{"model": "audio captioner", "dataset": "single notes of musical instruments (NSynth)", "train_examples": 184686, "n_mels": 64, "hop_length": 160, "input": "log_mel", "spec_augment": false, "win_length": 400, "tokenizer": "word", "vocab_size": 106, "encoder_arch": "preact_resnet", "encoder_norm": "groupnorm", "encoder_activation": "relu", "encoder_weight_standardization": true, "encoder_depths": [2, 4, 2], "encoder_kernel_size": 3, "encoder_stem": "deep", "encoder_avg_pool_shortcut": false, "encoder_widths": [80, 112, 176], "fusion": "prefix", "decoder_width": 256, "decoder_layers": 8, "decoder_norm": "layernorm", "decoder_norm_position": "sandwich", "decoder_activation": "star_relu", "decoder_mlp_ratio": 4, "decoder_head_dim": 64, "decoder_fused_qkv": false, "decoder_bias": "all", "decoder_qk_norm": false, "decoder_parallel_block": false, "decoder_inner_norm": false, "decoder_positions": "learned", "decoder_prefix_bidirectional": true, "decoder_connector": "linear", "decoder_tie_embeddings": false, "init": "torch_default", "residual_init": "none", "optimizer": "soap", "beta2": 0.99, "lr": 0.0023, "beta1": 0.9, "shampoo_beta": 0.95, "eps": 1e-08, "precondition_frequency": 20, "max_precond_dim": 512, "one_sided": false, "adamw_lr_other_params": 0.0014, "grad_clip": 1.0, "steps": 2800, "batch_size": 64, "epochs": 1.0, "lr_schedule": "cosine", "final_lr_fraction": 0.05, "warmup_steps": 560, "weight_decay": 0.4, "adamw_weight_decay_other_params": 0}
Rows from block 2 of the text decoder, named by matrix and row number. Rows with one number belong to one attention dimension. Each number is 128 + 32 x the weight over its row's rms, rounded and kept within 0 to 255. All counts start at 0. Numbers have three digits each. After the name is the row's rms in percent of the matrix's.
# q: attention query (decoder.blocks.2.attn.q.weight, 256x256), inputs 86-171
# k: attention key (decoder.blocks.2.attn.k.weight, 256x256), inputs 86-171
q.197 103:158119141123076114139116112126104144114105175170108166133099071146173127125181123119138175170172107093212150137157106133151055180092171141129124089127131141149125095139159091154177158164140140104177144124135140152171113134165114089086148097137147121121146146
k.197 102:114111139116190082190140115159129122174176168216134139150105099104150129117127111103131132098139117142138129190140140168096102122135061063112082130173115127089134155224157137105147099130159125139101082124111128142131154126153113210158161162149166089106149147
q.198 108:154131087148179146161089115099125146069154141152092164122146091140175156140122149145090119156114112086090118195110085148121095185171132137094156179148125167137099099157124143100175147155125174113191161115105092114165092151164154120127127128121142156121124101
k.198 101:100109118168131093092121092144153104159180104126153065179069111070121073150097095125176098159096179114120078008177130099168100146051136120173144154097110169137113143123196087205109098146145163115134122182080139114131135098152136122150122133150168102098163109
q.199 102:191154123099096172121103135143177150100127096120129134115128064101152161137121115143114151111196130155121116161127110105158162130123082075101143132107093122101128158103137120118157142138120128214171122077130135122149150118160131132084189143087103149147131147
k.199 100:120131133106094097129132103164131120076123147104165111097102149151080095130130114113159119217167121058207108125149090144125160156135146183112147166131129114178096110112128164166176159174132117159085105186069085138138152162094087101140111087114105159132071107
q.200 110:149143135094162132120120072132131122149117138144162161123106123122101136130136141132114176101134100114143149136207135110171104115115143158103141077129093083111157178112121148073155111117105080122135110124144161168122137103081100153123120098176120113127123135
k.200 107:047105128123145149136107142152158141154127090155141166129181155102151097125097155170208169126146166147080077155089095176104158090118084153145092144139121114083072124127140146137106138151142137115144148090092165143147144205128148080157132128123132108136134144
q.201 104:111138115125160150124148129131128161124130150146061112070085122132170154147148079146084053115124084133106051138114046129181073171113149118112147124137148165147124108139149118143106107140131117127146179147114155147156164068149113166044090123100135135141195101
k.201 101:169094173181138094168189132111110147125164150145198221140123143119162125165080077099140129121072168133086126174145097125165149142119130159172081110139151152093112141115099138119107040143158133131042138138099103101058238100139125137093133189119164154089161103
q.202 109:197149148121113180145159188100114164122171086142135140106070069103097106095154103079129144123118140151143089146086142116099158130144135103115122175171118132148128163123111097130085072150110118077077059072154121125115140126108121112106104084077119163090132127
k.202 103:079148078170148078132145172091104143078080155153117137103085112189119146100124107078165149155117148134105152123136143158126130099161108113142081068132166090124138149052064196155143177121096105147136082171161139148139145086152142143117171115101118135105171059
q.203 092:077119115146148141102174087142093148133121130167168134139110089112119125124171098111110145100136111153141152114156135146146133155126143127120097105179139138088081087091081160149100099125106162125088137139204140153186152151121118099123084131093164134090115141
k.203 092:147136094121132154097126120159126155147132164131179116129123129120142165169148131168140158102151141160163101223131141135138183119167098121081098196122118141112104119139145133116100121158150143132161151131144137142112095109111082144130126172180121139172183101
q.204 099:123145129157131097120158159164198135147108113175131131089143100090149143176121109091146110153126110156134089171149119091144051128130119157096123130025091144118147102127176150179137140091171147134145144121189095129076097050098131121124150043122145120116147112
k.204 097:146132127147204204164182149135120119134188143120125134084144086150178142117107111088120093143099120106146085112167084144082139120154124087137149088135122133141131047145094111119171076132106167101109119061105112120130112160133111135172177091147133108131127118
q.205 106:108147110163109167134172084099091132135129144119119098132160186122131145115106116113094110047073107182133105177148143127108169105168178134157111111123131155132153175096155119132072158119124152131136172091162034159132137188130136135181142098140162125176106139
k.205 096:129110139127124117061092131076052126153102161098156170086089189107168147085129150098162198083190118122137141134146147105120115145097158139108075113131154146174125127115156162127132106140133123139176176152164170089127112119172102172128091120165182144158063131
q.206 118:090136109141139198105111148113101120110120101116110108156166073128136138153102136157174166119128113164186086126155161118124148123086123140110090096159122125091141169149106136152181069103072135152122095166129105169153122183092113107157095112127150126095075139
k.206 105:125160114051107114126131126159125173111066141101100123134165156116157118104197131143129158183167148129128127187068153054108126134182132114129077114128164091130106148135124109165111149132159155166140143164151110102080130109135127111221064126128162191111112161
q.207 101:095126151142186141162177121161080154199147143132146127095146065134144119148161137090147094118060082103110154142131063119135095048119155157113146103127163093084195149147115120183141109157104138214072133092148121112140067144104171119137106133119130113119148104
k.207 106:180038124120143161157193146134118110132105098122136150169130117112111180111127151175139188073132123212175139150121097077102122112125113149113145094188129173085137132080125139112183136089170115155111186127132101112070151073169188146135065106101153110143080110
q.208 112:161182167100121184075178168130146104151166156084103124091110135141150129134105106097081107121179174081091194166078097157094106098124154200129145163101153091162134136132088136123102194110153108158189067096084155073112122137142146121095140090083152140094143120
k.208 107:116065141160127120143076103111147167134077138086098108151082167121137088127075106124148188098089124153192171110167193103200088146075135142165228155116163147109155146115154154151130147141136125155040114127125094142151170131088136157141132165129110119101092095
q.209 110:161130179080098141122091143192148129138160054130102166150070170111121155132139128136119177099128153072155104117166175104161123127126183100146123121114136107099085153124141108121106154135137157108180143184130135166158192142088092155085122131144078137113119105
k.209 102:028175139136107105150111093087205141072101167149122075147089146096194131120175182148112152163156149140148134184157093140161112089113146140191144196087136136072134194100108134103024156165090151135150144154174144118136130156144085114137112142164114132150212146
q.210 119:074070166155139114090189210159116117136086145109211067155146072110124185097101109091133135062125110145135095124086107118108147091173132175100150054141173129129137117100092094144147085087121117122105197112143060121054112133117115147166104127130196122176150100
k.210 116:161070100149066147167160108126107094122122149146131135119156162085189140139163113105049168126048157189093130140072108092135101134116141093114098116146183143125173133170173124081201088151179122110142168106057136115075099145171121128110107087174154136128156120
q.211 111:105100100102158145134147157095114140138185140110113083123098132140185108115090132126097158113166094108091166111116145159194116161201119175131070177146091171058129096151135074167074118138119176162094134093122130145126130114154085099149133192211126204124180097
k.211 100:160172145140124102088114146119093154126157129069135086152076144068139152118148144121106171178044109143124129135092143094139127085113156166098149143112187139113113154120191088099120096125072133143162178164089146132137172092083144084060147148120131127182111115
q.212 119:105109099086136093125109039139117072129116146162152167082156131126061135137119093110080153101126166102133098062162108186176083092061122064190107147090128115112122127095119148056126100064120121113152142191197189165127148114144144182169116142139183135187161101
k.212 114:143163154097177177112083130098089115112173158182116157125128159082147123152123161164182106097119180168072039150132092147114161110159104135102126111117156163138143137169113135090138077130142119132144124143119200112092087129157139095136075091170117113141133127
q.213 116:109146077150117139141064172134176128100195116095116123083113164112130074170173101121082128124116135070143131114161117111179087165152152119107111165086115137142166092071153098129146162110165157134139106117127139128102146112112121128094120096178113172049155199
k.213 110:093164115116114159171125127132108163107180121123130110149195137162117199044135070167104126116165091083158117091158139165141060118141112170186156133177080113121146140142123148139107054122106092039160089125140063121138156113133133167137123105129161111134118096
q.214 131:114096121149150197126176167075062113124154099139107136142163148143092101157089171161140174140133142068127106154102120161101119080169111101107099052125115137127145115156146135157123126122132127097090115119095160117160158163176098102187131142100118119115097116
k.214 131:130110133109114100099120136107113146125082150138149092160121133229116123069137103153109192117123124122133109058130149111115093087114156138109115164137134133155109115106116111143116178068137083089052177173135135085134126047122141116124157125120139153130076139
q.215 111:142109115183156093116130102097124108081153133152121086070177104164175079114138108074222147098104096138145067110092101074094056142105109149098076070188096131140113119131107107154149116102149114127123142119124090153111118084087102079090120131120098180141112124
k.215 103:095099121110115153068189133090093177143091211060139106162105141078123140219099126072146112131109122113121071185070089150178100137147152076075141135100117137111124123145091109124151089146100187073118093114139125164108124118145110118111150144088148122109193104
q.216 108:095171142077107110137121129138127136106142128180150130079099134206095158134129128107144111076128119150095124132133083153151185121141124110129127097095135112151172100103105160159115158106166075166174098205127170119126178082183064152139136115102159143093106130
k.216 098:085128172141148154116179172148080108172104118156172150161083164164136056164138151071134089156137114141038164164140125139118098105112091098163119125125130130088130174132149131059081116160134144146169141134168123152161136102135125138093183132157153149137142070
q.217 110:120097083122162160146128081095146125120125131125135070114085134168087138053117082128113199119174130110127121074176146092142176149100111128100130125112059124114173090130152162148116131132179124103182091142108131104147100101160142123145182081124128149138145152
k.217 108:116188106179122150103116134084116108111147197127137099115058125158098139111141074166121132154154094188123084148119184145139166150084121184127114138118069152148121168131171063126126101077134115079130139168131150124149127140165083151099117158179090135142141149
q.218 104:081131076143186137158178127115090104148125150117162138151204150153124102108118127092146101118110110127155155137133175133144133160161067150104074146115128195115194114170118138114087105170154200121078117129149123104070116162104137082160074122114167130090090064
k.218 096:150077141141143196094161196148108122135106096126089139168185110122127206192147128165146109120092143127116180188167131157075132125150159102137120084168144096144120133088172157181112142112134094114132178147112131134112103134152167156082149117152142107164059134
q.219 107:160125092166108088098155140125116149049156135123123207110159100187121171152148129099058060152132104123120079162148148125141124102129086163105103156153151135166152170120067133169129115138138110158172136133169150154117167094136085142105132104110169140067103153
k.219 097:067170143175122117115127126070151161099160083166147045125111121133148151153060101100171153097174100144093104134129100196140092123132150125116165097125176119127125127078161131091084095139147103048173115132190147099131122110091168122162096111198142132114134123
q.220 104:122088123117160152146128155175131155106100145067157148127144150147096145115157159107154129148100112152124061165104141114197148150092157114081088112093081103139142108135188134118138119204138179055112119149095130075071144060164167123130125135082149089128078180
k.220 097:107101103164135089134130145124096123122107090147112115131089179167178064098130117162109140180140138107137121153157106189073124140184152139120158122086156151158095095116161109153120212061118140128140109042099183148065138165158135190070158111113101115083119210
q.221 105:111109150108098108122107117078139163054157167139132113130124199114131163154177122139147132072082119119120169081117115116147113120166130137143142096147097118172134145155122105097132130113118153146103110132129110155144096145102146132115095174123135140143080105
k.221 098:103064117115120121152120098197124122145158146076127113121108108086134153105127164147163131081162119111104157183151117143154183132126052103090087118117137156159146165128134146103140133142131154187133178143144086198107107159129125173101110128075128098140160130
q.222 112:134201163132084073155118138130121162113129171137114116106065098111136091127146121151151099128145173142104180078091133200118131109116117151123160173084116146063074141120074111122114105136077129120151154109066133127129081137081130152043121182141145133145182165
k.222 114:113132128099129070222120121168124116123174108099081142128193123083143091170109129147156110147071167127181129148141101089193170133161098145157137148080110114096155138108100181133152135173130146151125065137090101201120099150156140147135102145115069115053197120
q.223 104:121123097159174149131110158168054123162132134164164098104137119142095064166140116183136132092108118078074103166185121132127133142197087118086126169090129148124140148116124115123153102159128114126135157088104118118123150155146122053107071151142172147079125118
k.223 097:072106126113139128143109145128103121176149065154138095146108125069146173095087147131137128069119108120154149146129062091098106084147174126166141107169127131103089171136112164103129081108092160093089094196156105177129099172119166140108127137142121142152109143
q.224 102:104147119149116089119106075138085133112076173136164217127185126101063110129092167123148102104126125077124103107167106183122175148091157184127150179138126182129126121171136143137156127136112152139165135149117119163114096112074052096147141110138134105053157163
k.224 101:034102096141157135157065158154117121175179080132092150139131094087131160165138119186143089104111222180119144116120089153104132046122108128196138132029140145139130082115145088118066131179111118116155151174129114191131135147115085174176113145153111113134195153
q.225 113:108081088098099155132162089134131151126153179119177168132125180087136108133175128158125098090101196108131162106118108144174078117119140146113133106098099107201120165114125127120119120083119113111169165149103088099162133119083118152120077066138128085114162132
k.225 114:152129123193141117078161132107101172110137156109156174108164181190163101177133128122205121040107142170146158170151142121142123122156135163141194167132155198145097128109127120138123099160093140160136129152134188118157118140167130123168160134021130151141162170
q.226 100:122089149066073151062162121144133214185100109140165143125115087150134160158126115142088191072122102089173200069131091192137138116082142083107137162146139116108134150127142135115126143131134134103133143090102142111150127197131138165138049183106114124171147134
k.226 102:089129130124112125181104101114164122148158189144157095169088125098187120170087168098166086055199135099112138139146198085115152157164102128136118173200104111116123154151092214095128157125099107155127081115132118158126168167098114086171117143084093164085059157
q.227 107:104127140183166117107166158122129109162090115112150064133137114152145123089078102101108174141166144088116091114164136112180113087120157066121178182106131168105187112147123070095095114147137175185116154073148132122095082153119128116201161115104111091129156093
k.227 106:154104097178229116113182128116090157115163171094095196176168119056127210128126108121094147115097110145124136167106120102075153154125109119199081124173079162104105128144132096108130106104125127127092148109127138141110100101126121153096109118082104101151087124
q.228 117:095088091113116112126167132092109158113137156101144116150114134063126113109195157140162147074124125179128166146146079099120145143149144123096120129126137157164166106142096180090099084146088082095114120082125068073158151156133094136218077120134171132113109080
k.228 109:132096134063084087126122125122053159164145113140149130098069185173174092100124150087122172110161130090126176140153149102139090145118140132151139119121124180158136119138084172150113140157107141133158152123155118153161095159153163130114143080108194152102129119