{
  "dataset": "single notes of musical instruments (NSynth)",
  "n_mels": 64,
  "spec_augment": false,
  "encoder_norm": "groupnorm",
  "encoder_activation": "relu",
  "encoder_depths": [2, 4, 2],
  "encoder_avg_pool_shortcut": false,
  "decoder_width": 256,
  "decoder_norm": "layernorm",
  "decoder_fused_qkv": false,
  "decoder_parallel_block": false,
  "adamw_lr_other_params": 0.0014,
  "epochs": 1.0
}
Rows from block 4 of the audio encoder of a small audio captioner, named by matrix and row number. Rows with one number belong to one channel. Each number is 128 + 24 x the weight over its row's rms, rounded and kept within 0 to 255. All counts start at 0. Numbers have three digits each. After the name is the row's rms in percent of the matrix's.
Before each channel's rows are labels from the 100 clips, of 14976, where the channel reaches its highest value: "strongest on" is what is common among them. Only what is clearly more common there than usual is listed. The data: single notes of musical instruments (NSynth).
# convs0: first 3x3 conv (encoder.blocks.4.convs.0.weight, 112x112x3x3, standardized in use, each kernel summed), inputs 0-55
# convs1: second 3x3 conv (encoder.blocks.4.convs.1.weight, 112x112x3x3, standardized in use, transposed, each kernel summed), outputs 0-55

strongest on: bass; synthetic; octave 1
convs0.19 111:116071117120145111108129095119165133171136135087132114148135164182112157110132127136136100143116091112108135088114086131125104113158144139162157152122084134139121141162
convs1.19 097:117133143143105125109110144152160139115121139097126155160168140146162107119059108099126139103136115119152126162094117116133146103103118138180122151108151106157132107145

strongest on: octave 5; organ; reed
convs0.94 083:172124082107111122122147113113198106094121130124137082131107134114125105151075099128096106174112149148109205096152145129133164153169108093117155159099105127119102123151
convs1.94 097:117126140171127120112158066128115125140079115127105117116195110116136135121131136104137175158140163171142120123167141135143108132140170126097123128160145167124111140119

strongest on: organ
convs0.56 116:111130118130141085139108137117124103130122121183116168113115098153117145128146138121106116093118112133121124088105075107099112125098112180131148165116102121140124142139
convs1.56 116:104117137130170122120117160098059106095128135136175132092145100067113148161112134107106098136125144094146119109134086101125102143112121142151131130098146149136154130154

strongest on: acoustic; octave 4
convs0.12 098:158147141124089110125099130123140150126135122129172147102119098108118134109126165101078114110157103125140147149112127124088141146125113157131191130134161138123107117149
convs1.12 093:106131107109094116169153149089139118161129139076133103105084173094138148119133127152135124120109074118113163156138145166141159135119121172146137119080149119136147134140

strongest on: acoustic; octave 6; pitch class D; note: D6
convs0.74 096:164077129121118088109096119143117172128104107079152124149133067119119151147143122143109095142148144131153141134155184119108117146147144149118121156102101123119145177134
convs1.74 095:145127172150120121142124117112123099138131108145118139136153169143121130130148104110125110125118126104145100108153103151141161103114107097106150119120095137140151110121

strongest on: pitch class E
convs0.30 099:125122156130106136117120152128100113128106140128180093184123108142133148092146156141120124132135154189126165099134073110095132150165154184113097180178077136104146111176
convs1.30 096:132112051115136122070155159156136133140148090136097155131157139147122139130160105168117151125115130168116091098159120156142123124087078151133152128090143150100126149104

strongest on: synthetic; bass; octave 7
convs0.60 100:137107144137148169093166139116130118155110115095154135176103146164107109070147146136100136114147131135134116103095130105125119157134105117131120115156170107098082117114
convs1.60 103:111108072101124096155162122134116127123094141122150105149153156132115122139186104133117096136119140124152148200106130136168152148139153151148137159080151140156122136126

strongest on: octave 7; octave 6; pitch class: D; note: D7
convs0.32 097:102095160171145097109151102092103131096179117102155113156144128112092163128116121110127104098129104138110111162093121109134132160126126177113107132104145131156121117140
convs1.32 095:131085155149139128125131156156208127131130113095151133109135124099130119133104127074138128124124142112108118140096131122131091154131066119155118118158147049142146159108

strongest on: acoustic; octave 6
convs0.104 100:122133136086163134126140148127185141085159108139198116123178155130125154126153151113114115162112122136139127150087090105142149115099093141078149151112110166118100105108
convs1.104 099:127141145092084142125094132149124107174147136138109151169126126105103142133121119137137149111088139081142153126122125139132117174065158171082090107129110140136144118152

strongest on: mallet
convs0.82 105:091130152169143138139139147117163126146129133119121126092096108133130100116126162130113161113172116187112147140109170081087146093130146121162150147108061097159113154123
convs1.82 098:151169170168141148131122147137129131092140086149132113113076132124076135106098182144118088110104115093127148128106138165117150126118167139121109117119115128103128158151

strongest on: synthetic; octave 6
convs0.87 099:101110124118138149122112074152123105177117130127134075111155167144141131098148166105165114123115139124154161121077186130147106138101151151096118155123163115110125052110
convs1.87 097:124137112135118145098153172121159106095160109139115162142141141099132149148108123152137107108137201166105067131119140153113119153179131099110105152174115182103150161123

strongest on: octave 5
convs0.66 112:131126143113176169123133141089152107107132129112102146135109076147124101150114111129141130082143125154148174162107131111156088096145120142077141230104154124145121157152
convs1.66 104:115111108149150155149118088119171152144122114149126132171089103120122127137126131129176148118088091143162101117086129121134101123175150090115173147106125139119077118120

strongest on: guitar
convs0.108 096:147153130104140118124125072128138101125134135132144136124133150104113071143152083130111143112163179153102144133123113088123100117084132132086132180123113153090144117122
convs1.108 097:172126082113140127099072156126137102116107112153117131069154084122118111133145192155096130168108162164089121129156112125109110134139106125100131154121125169149098102142

strongest on: electronic; keyboard; octave 1
convs0.37 099:111125132180122144137097135160116197126097177130143122163131115111125114098133145114119131122168111149121128162115178135127129101114109170145107132098156139154129158120
convs1.37 106:130139118143077133146069103155087154115141097078097110148148137109118177154135140112139146142122148153153152133160172121165127148144133138110137146109130117151119113135

strongest on: organ; octave 1
convs0.83 098:150073071114124129131117133118121155162144161135118108140133110112113106122171125166092104108164127094126100145134126155142129158122120154115073151148099139120108108104
convs1.83 105:097126128076086172116130148095109120154124110111117135117138168150145133124123109121115120149141111098099188132121121139169125117086147102124099169143090125139089148135

strongest on: octave 7; octave 6; string
convs0.6 099:111127106127135139105129126171141109115138118090101103131090121111134131103119079125125142132136115130110142138147127138071116148149068136127112209118146133111085108141
convs1.6 107:188099127121122112132140130168128147119153167136122161117104096109117113109144118121151116139126177101095145118102160113144113134146146093095111168156153123141108116145

strongest on: octave 7; guitar
convs0.96 106:132095087103106107116089148136139140118147125115132132150093096081136093105104112125116094127155142125093190145145129128157102203128151138088127193116163156155138140136
convs1.96 116:118117158135113130104112078148114110145117105068156086146136119127122112135130136051137097104210122112121143097102086101144138159115111130136158125173133130176122097133

strongest on: acoustic
convs0.64 098:130174118128116136159137160145167153112130094123093112142103104095160127132112114114077140104105114160142129104098122152118116134137149144130134173129133173146148122130
convs1.64 109:136101163141134131121140104103148117150136111147115114174124151117135130182143105147134170107122122129165133161102117126125143138172128121128150125174102110108117109113

strongest on: keyboard; octave 2; guitar
convs0.7 095:104151110073129107129148128115100118136135117129132118114169122096128108106149131115118105134122110117131193093128112114132121141136128145127150117100092156145116107104
convs1.7 089:158093177131147134134151127148126110136106130080155121098140075149114136141108165118100125115170131118091129122149080165147128101101117122131158129153127126157118168143

strongest on: keyboard
convs0.29 089:116154119084106153106193136120120078092138112112133111139072097140133133130141089086154115101161101124114123121107140127132113136146111106090128131114148105131149140151
convs1.29 086:094115139163119132131118111122102146134140101139095098101121141124120130150123114108141112077113113139146125160110106109101131104104105103123128117129167135134162154137

strongest on: reed
convs0.62 095:092136083131089162117109096119129126148117120164097147137107102141144138115106121132092139115124169113103153098114103143150141139112155168081114208158102149206127113110
convs1.62 105:110140095139153133150198107118132067138140134135112130157127091143166161144122107123093122102141139165104120161132075096094133117166150158176165161132166115127162146113

strongest on: mallet; octave 7
convs0.65 108:112172138181110148130124181130147118125118100113122090118131110084082142126125170167098151100142123119114124127107146090120126113141158127153141142100125133083134150095
convs1.65 128:086197118115120163105113169141132122127133110139106105086117141140109160093127175120082119120142120123127132091139185128088104124103123138108111134129111156116132168113

strongest on: acoustic; octave 5; pitch class E
convs0.13 083:138113128097129117114164126133174105125139110120171123143112138120077138141161103127137152123153156101115141097137102149116131140148125131143119205125109132103148132148
convs1.13 085:148081120139096130123161123101103131155144105155089120194065147165150140130134172115139085154148100155087131154142108126104097128122107148134129132148136110153136098124

strongest on: bass; octave 2; octave 1
convs0.107 091:150123133100155119122154095115131161137104144159136116104101113132136130140113126098103203138125163172121128128142116111117129138146141167156127102159121065102091112084
convs1.107 094:112168129118132079128143118135146156136107119185124134128132147150121128156129177113111163161105095114143159117133127137125133102148111144116166119097131083144077128136

strongest on: pitch class D; octave 7
convs0.44 099:115141155111136106110094160154182155120112172172139131130129131120112133156103137124137119135101201110104138146127133135116127127158160148088138149132117171136088107119
convs1.44 099:144147165150145129111131124060120122105194120140142147132115144126116154144097166124126130084145130103167112104116076135162121118127081094100107124118136125085142106129

strongest on: keyboard
convs0.26 099:149104107141109136080096135127101131132140107097139153119133123129139158143196116135132121136110133109114128114124104107160139114097128136145089174074146203119135138125
convs1.26 097:125141095089173100175136110116125108142107178113123141070141135132137095104098107075132145104122141125106123117112110151168087119115128206111115163164134126142128104179

strongest on: pitch class G
convs0.3 099:125130162163126164104116108135186117118107116079124084153128144098127117086138127121095122114101149136123178137134118163106115108171114124134082105110156120156114139120
convs1.3 107:110106135111153137160155121151145110118139079165111138115097154134118135125144101089126109110101132134170184156079116149127120135116189111135144136134151088118116128089

strongest on: synthetic
convs0.0 075:112088110155181158134109119104148176128189154118146114101101133158157128145150118096096109115125102139095106141120107129119111153153111183093127161128124121143146143129
convs1.0 095:140135107114107133093133107111135111139061103107092132108108089153117080162102187142132152132103132128109103107136133119128096075134150078141127154117108179108151123128

strongest on: synthetic; bass
convs0.95 094:139149116118118121143171113134160098139104142140110134101126141124106107129120092148099142151132121148145178169113147130137121115174139133105137106129108078117130130124
convs1.95 106:163151153155085142136120108133135111124102142103120093124102111134125090117161127136123155133130168201132135133151146137141148113126151132138122091118169125155097115125

strongest on: octave 2
convs0.21 102:144114122089123122145134124112115139095119173125207094149142167149139150179117105131074132115123142141128114164112176137093166130108139161123165165144153109132092142121
convs1.21 119:153097086119142121175087139110097150110096134133124134146131165141133167206146119140135139142099171158150069108132146174134127131140132138130149113167147089148158140086

strongest on: synthetic; octave 6; bass; octave 7
convs0.40 110:150121092084131102123148133117122165141123102162133121106095150116146105165130116120142129107114178147136119154141127114155129081102111128097115144154101120137152106159
convs1.40 089:146143099104090096119145126145152117126093144136123114132064088159136102124157136145088117078127119124135115119098122119115127114118174088164104061146078146121126119139

strongest on: keyboard
convs0.58 098:106113120121128122169140138143147197112140150122106087128095117120170140098101140125129148103123104106116161162133109133138122124152109131143095190162109120154125138116
convs1.58 102:129145137128134121151144102103161141175138105119150131138101157093123146093105093111154149081118091127114156152110118136119126160110123113115201161145086097174101131097

strongest on: octave 3; guitar
convs0.70 086:158125126134126144153173112141090174132138092156131119142098171150112139086121148137122113104116099169136098108099116129109109098082094129114163139085106147166173151130
convs1.70 100:141135140140103128126140165178130120115154150099172119132144128174166069100172125130136146140149148103126074121151126107116109126110104171099089127153128175083123148157

strongest on: octave 3; organ
convs0.36 097:151095141124089189123112118109145127150139099143083144118156138121098118146121138111100139148121112119102176143171135112136083162094122132143150138095107124122148118120
convs1.36 091:086171113140144140125082131085121180069140148153125142104126119141138115123088108175125132144148115150136112147136095120124135133141113144103154107128145141155109131153

strongest on: acoustic; flute; octave 6; pitch class: D
convs0.33 097:110126082138142181094117137129109108109086106165128104119158083134149123142138110108132147119162131144151144127138091117123139115117119151085074193145140150135107143139
convs1.33 095:108122096144089137125176143121109136136111122084127153137167126114115110128142142100166111102078132114119159118125122122110120107112103085118179191119118151077118136097

strongest on: octave 5
convs0.18 089:103143104164105176087118166110137123151132112114129097117148129144091141120199114111105108082147154114136148111134119103155147103113131102093135147154136164143098179115
convs1.18 094:081116162089091144164121143115118117152096140114106096117168128135073112102125126119120123132105124117118130121107108165143140056116112181114187138150129104114111116148

strongest on: pitch class A; octave 0; note: A0
convs0.89 108:112100101117145130165102134098151168124089108137127205100133139102097135153146123125118104149103126164159173137141150137158128091140120111097113124080155138123161102093
convs1.89 103:146155153163098112164110100152133174111119133087100090109115102142109129088151123097147145149165117147107134159124105077154129101116128139126102120136102121140142139103

strongest on: electronic; organ; octave 1
convs0.51 115:117137139170139137137111140124112141147102176168127108121141104156172128146133133121118150165110144096132153163162105116112124108132142137164053134087110129106116102173
convs1.51 107:173110115113159121126119110151177147133120136115126115159135164076130139101165112150111152113138127122151184082204132132150155128133123090124116107125136131141079111166

strongest on: bass; octave 1
convs0.110 094:105119114123134116157161092126176135111129091097140115083106135149127114161118080123145132109170118102119154083128120109124144137132118086111141168125107110119104089151
convs1.110 086:074101163093115140188160114112114130092110101153146134107146132167170092139119119137133124104117127133138107073103136107077131164121107132195127113137183106159109110099

strongest on: octave 6; pitch class F; note: F6
convs0.98 096:132142161143163095151113142092126106090086101108140129137112120142116158189166161113121138145107150135134136104167137116075096146144093137116064097109137159086116113161
convs1.98 098:089166111128113121125138121116116155138096112133137139095138128124160142151125082101128105111153109101129136156151134147105133091161143111158109081116073135132132140132

strongest on: octave 5; guitar
convs0.99 100:112087156094128150082119171092138097139132132107177130138147088102142144121129138141128102146109130132117160121107146161156101189142167194147098121161120128157110084132
convs1.99 105:160076093091130170111109143127128113100123128147139145126129158076132103131129127116152136117131122110149148116129122138146157171145085138126128133108133101125138141139

strongest on: keyboard; guitar
convs0.85 098:165126176106070143122140102110151130098114126127171113152136160130103116141149133161166090140125144120125105117137122106136158076121117144144157113129082139119107122131
convs1.85 107:128142110118096171161124152130110126123141126147116157133106157147151155170108084153179162139160098125130106127113138119121126178135101152140154078163128147142167117149

strongest on: synthetic; bass; octave 7
convs0.17 091:126117131140124155131141146108138153160116118135098137105133086077105148081100120122156112117147133193192147138095144048143088140124110150125118113125165098136147105164
convs1.17 119:133117132147153172127158143107119133097102102143146125128127155140110126141105110160114115149103162155136145169093164123107137153159176115127126136124158113145169136128

strongest on: octave 6
convs0.103 091:104188160141133143094128154121144177131138107141123109115124100146118168134158151127138141120125139153135163151123155121129079111122164107108113151145132149128106119126
convs1.103 083:122175097143105161115135153118130105107138128148114142122130126127121135153128158159122150092116128149063136138149118181126124090165111169123142106114107140124157126157

strongest on: synthetic; bass; octave 6; octave 7
convs0.24 109:142142087112172174102127111120129135144108129115136113167112151101140149141093150137112131091081092142138112118153139124148150135128101103127102143126108125097104115135
convs1.24 093:125125083192177105133126115165111129157102139104106081147128136122132121129152103211119121177115156127126096141137156149124134105142128128111143151116145111153145147116

strongest on: organ
convs0.34 107:159099139076137109112165113128145084114191136098116134147167097127124129146121131122126113131167135094113131115125164169105124154192120169117150140141129119107104109127
convs1.34 110:184120127139102134105126122127100145146102125127130131138076126138172139107158106114143108073137123137133130160122119109120153157108107099124113114093116095105144107153

strongest on: synthetic; octave 6; octave 7
convs0.75 112:169095132105152121154142119125150196152143112136178108121100115150139099140091099113149126122081115123110100102148122137124160130148087158135112176120109120131179109152
convs1.75 095:143099132123140133142121124135104162099136130121113159107116117147143132127132108127144172119125131138157125107109128128136124136106124097181150123112168094107113156183

strongest on: octave 6; pitch class C; mallet
convs0.49 094:123146135101146120129121117111160158163106138110135141121130139107130123140135106126102139102152119181092188193149125113157153101132139111137121183142091147131167142123
convs1.49 094:189089136161091139135128108102129120113146107122088099137110131130145109154113146123120123126119143136143141123149067143180107157209141137127151119130122097109127148183

strongest on: guitar
convs0.92 096:163126126154106119112100127126127202118087156094147170120174103130107083114123106114096144137107108097126149138113164148110105110129132135093122143116099118121150147145
convs1.92 101:098099142110123144112121105114169159132129158129097127139149141117091129136169098127124165168105116177131087099118131124179128072119138125122121173109109155127177134160

strongest on: mallet
convs0.50 116:143132129141090159128134069121128141107105120126123157144083145129122112139137135105114151133159123192175172150079155097122115094133083075113159119105099111097128139102
convs1.50 106:127143116124146090153131101094158127110118141118123108094103124087140134089139125128127157116152151111077133122110148081110101099150126124113150135092131169151121159130

strongest on: octave 5; guitar
convs0.35 097:158133176116126153144123122113172102138130155112169122138131135160138134126136147107128104149151117119132166159103102172134122127129126142125138159106123148109122104168
convs1.35 092:163148094138090104126105140117144105136199168111100146144105150116187122125093069149149123138164137154090151116148125130153112150125137174108118100097140126137111114124

strongest on: acoustic; mallet; octave 7; octave 6
convs0.23 103:101145139144110101127162156110160127110128123136124131083128136155156107126134155123151140111175116091119097148136162084140135108180161125100118133137155176150131130133
convs1.23 119:135186194124150122095118138149132137123171146155145118085124103136112112102096119164142135153190108119106131092129159094122122116105155106109151131102160142117116148100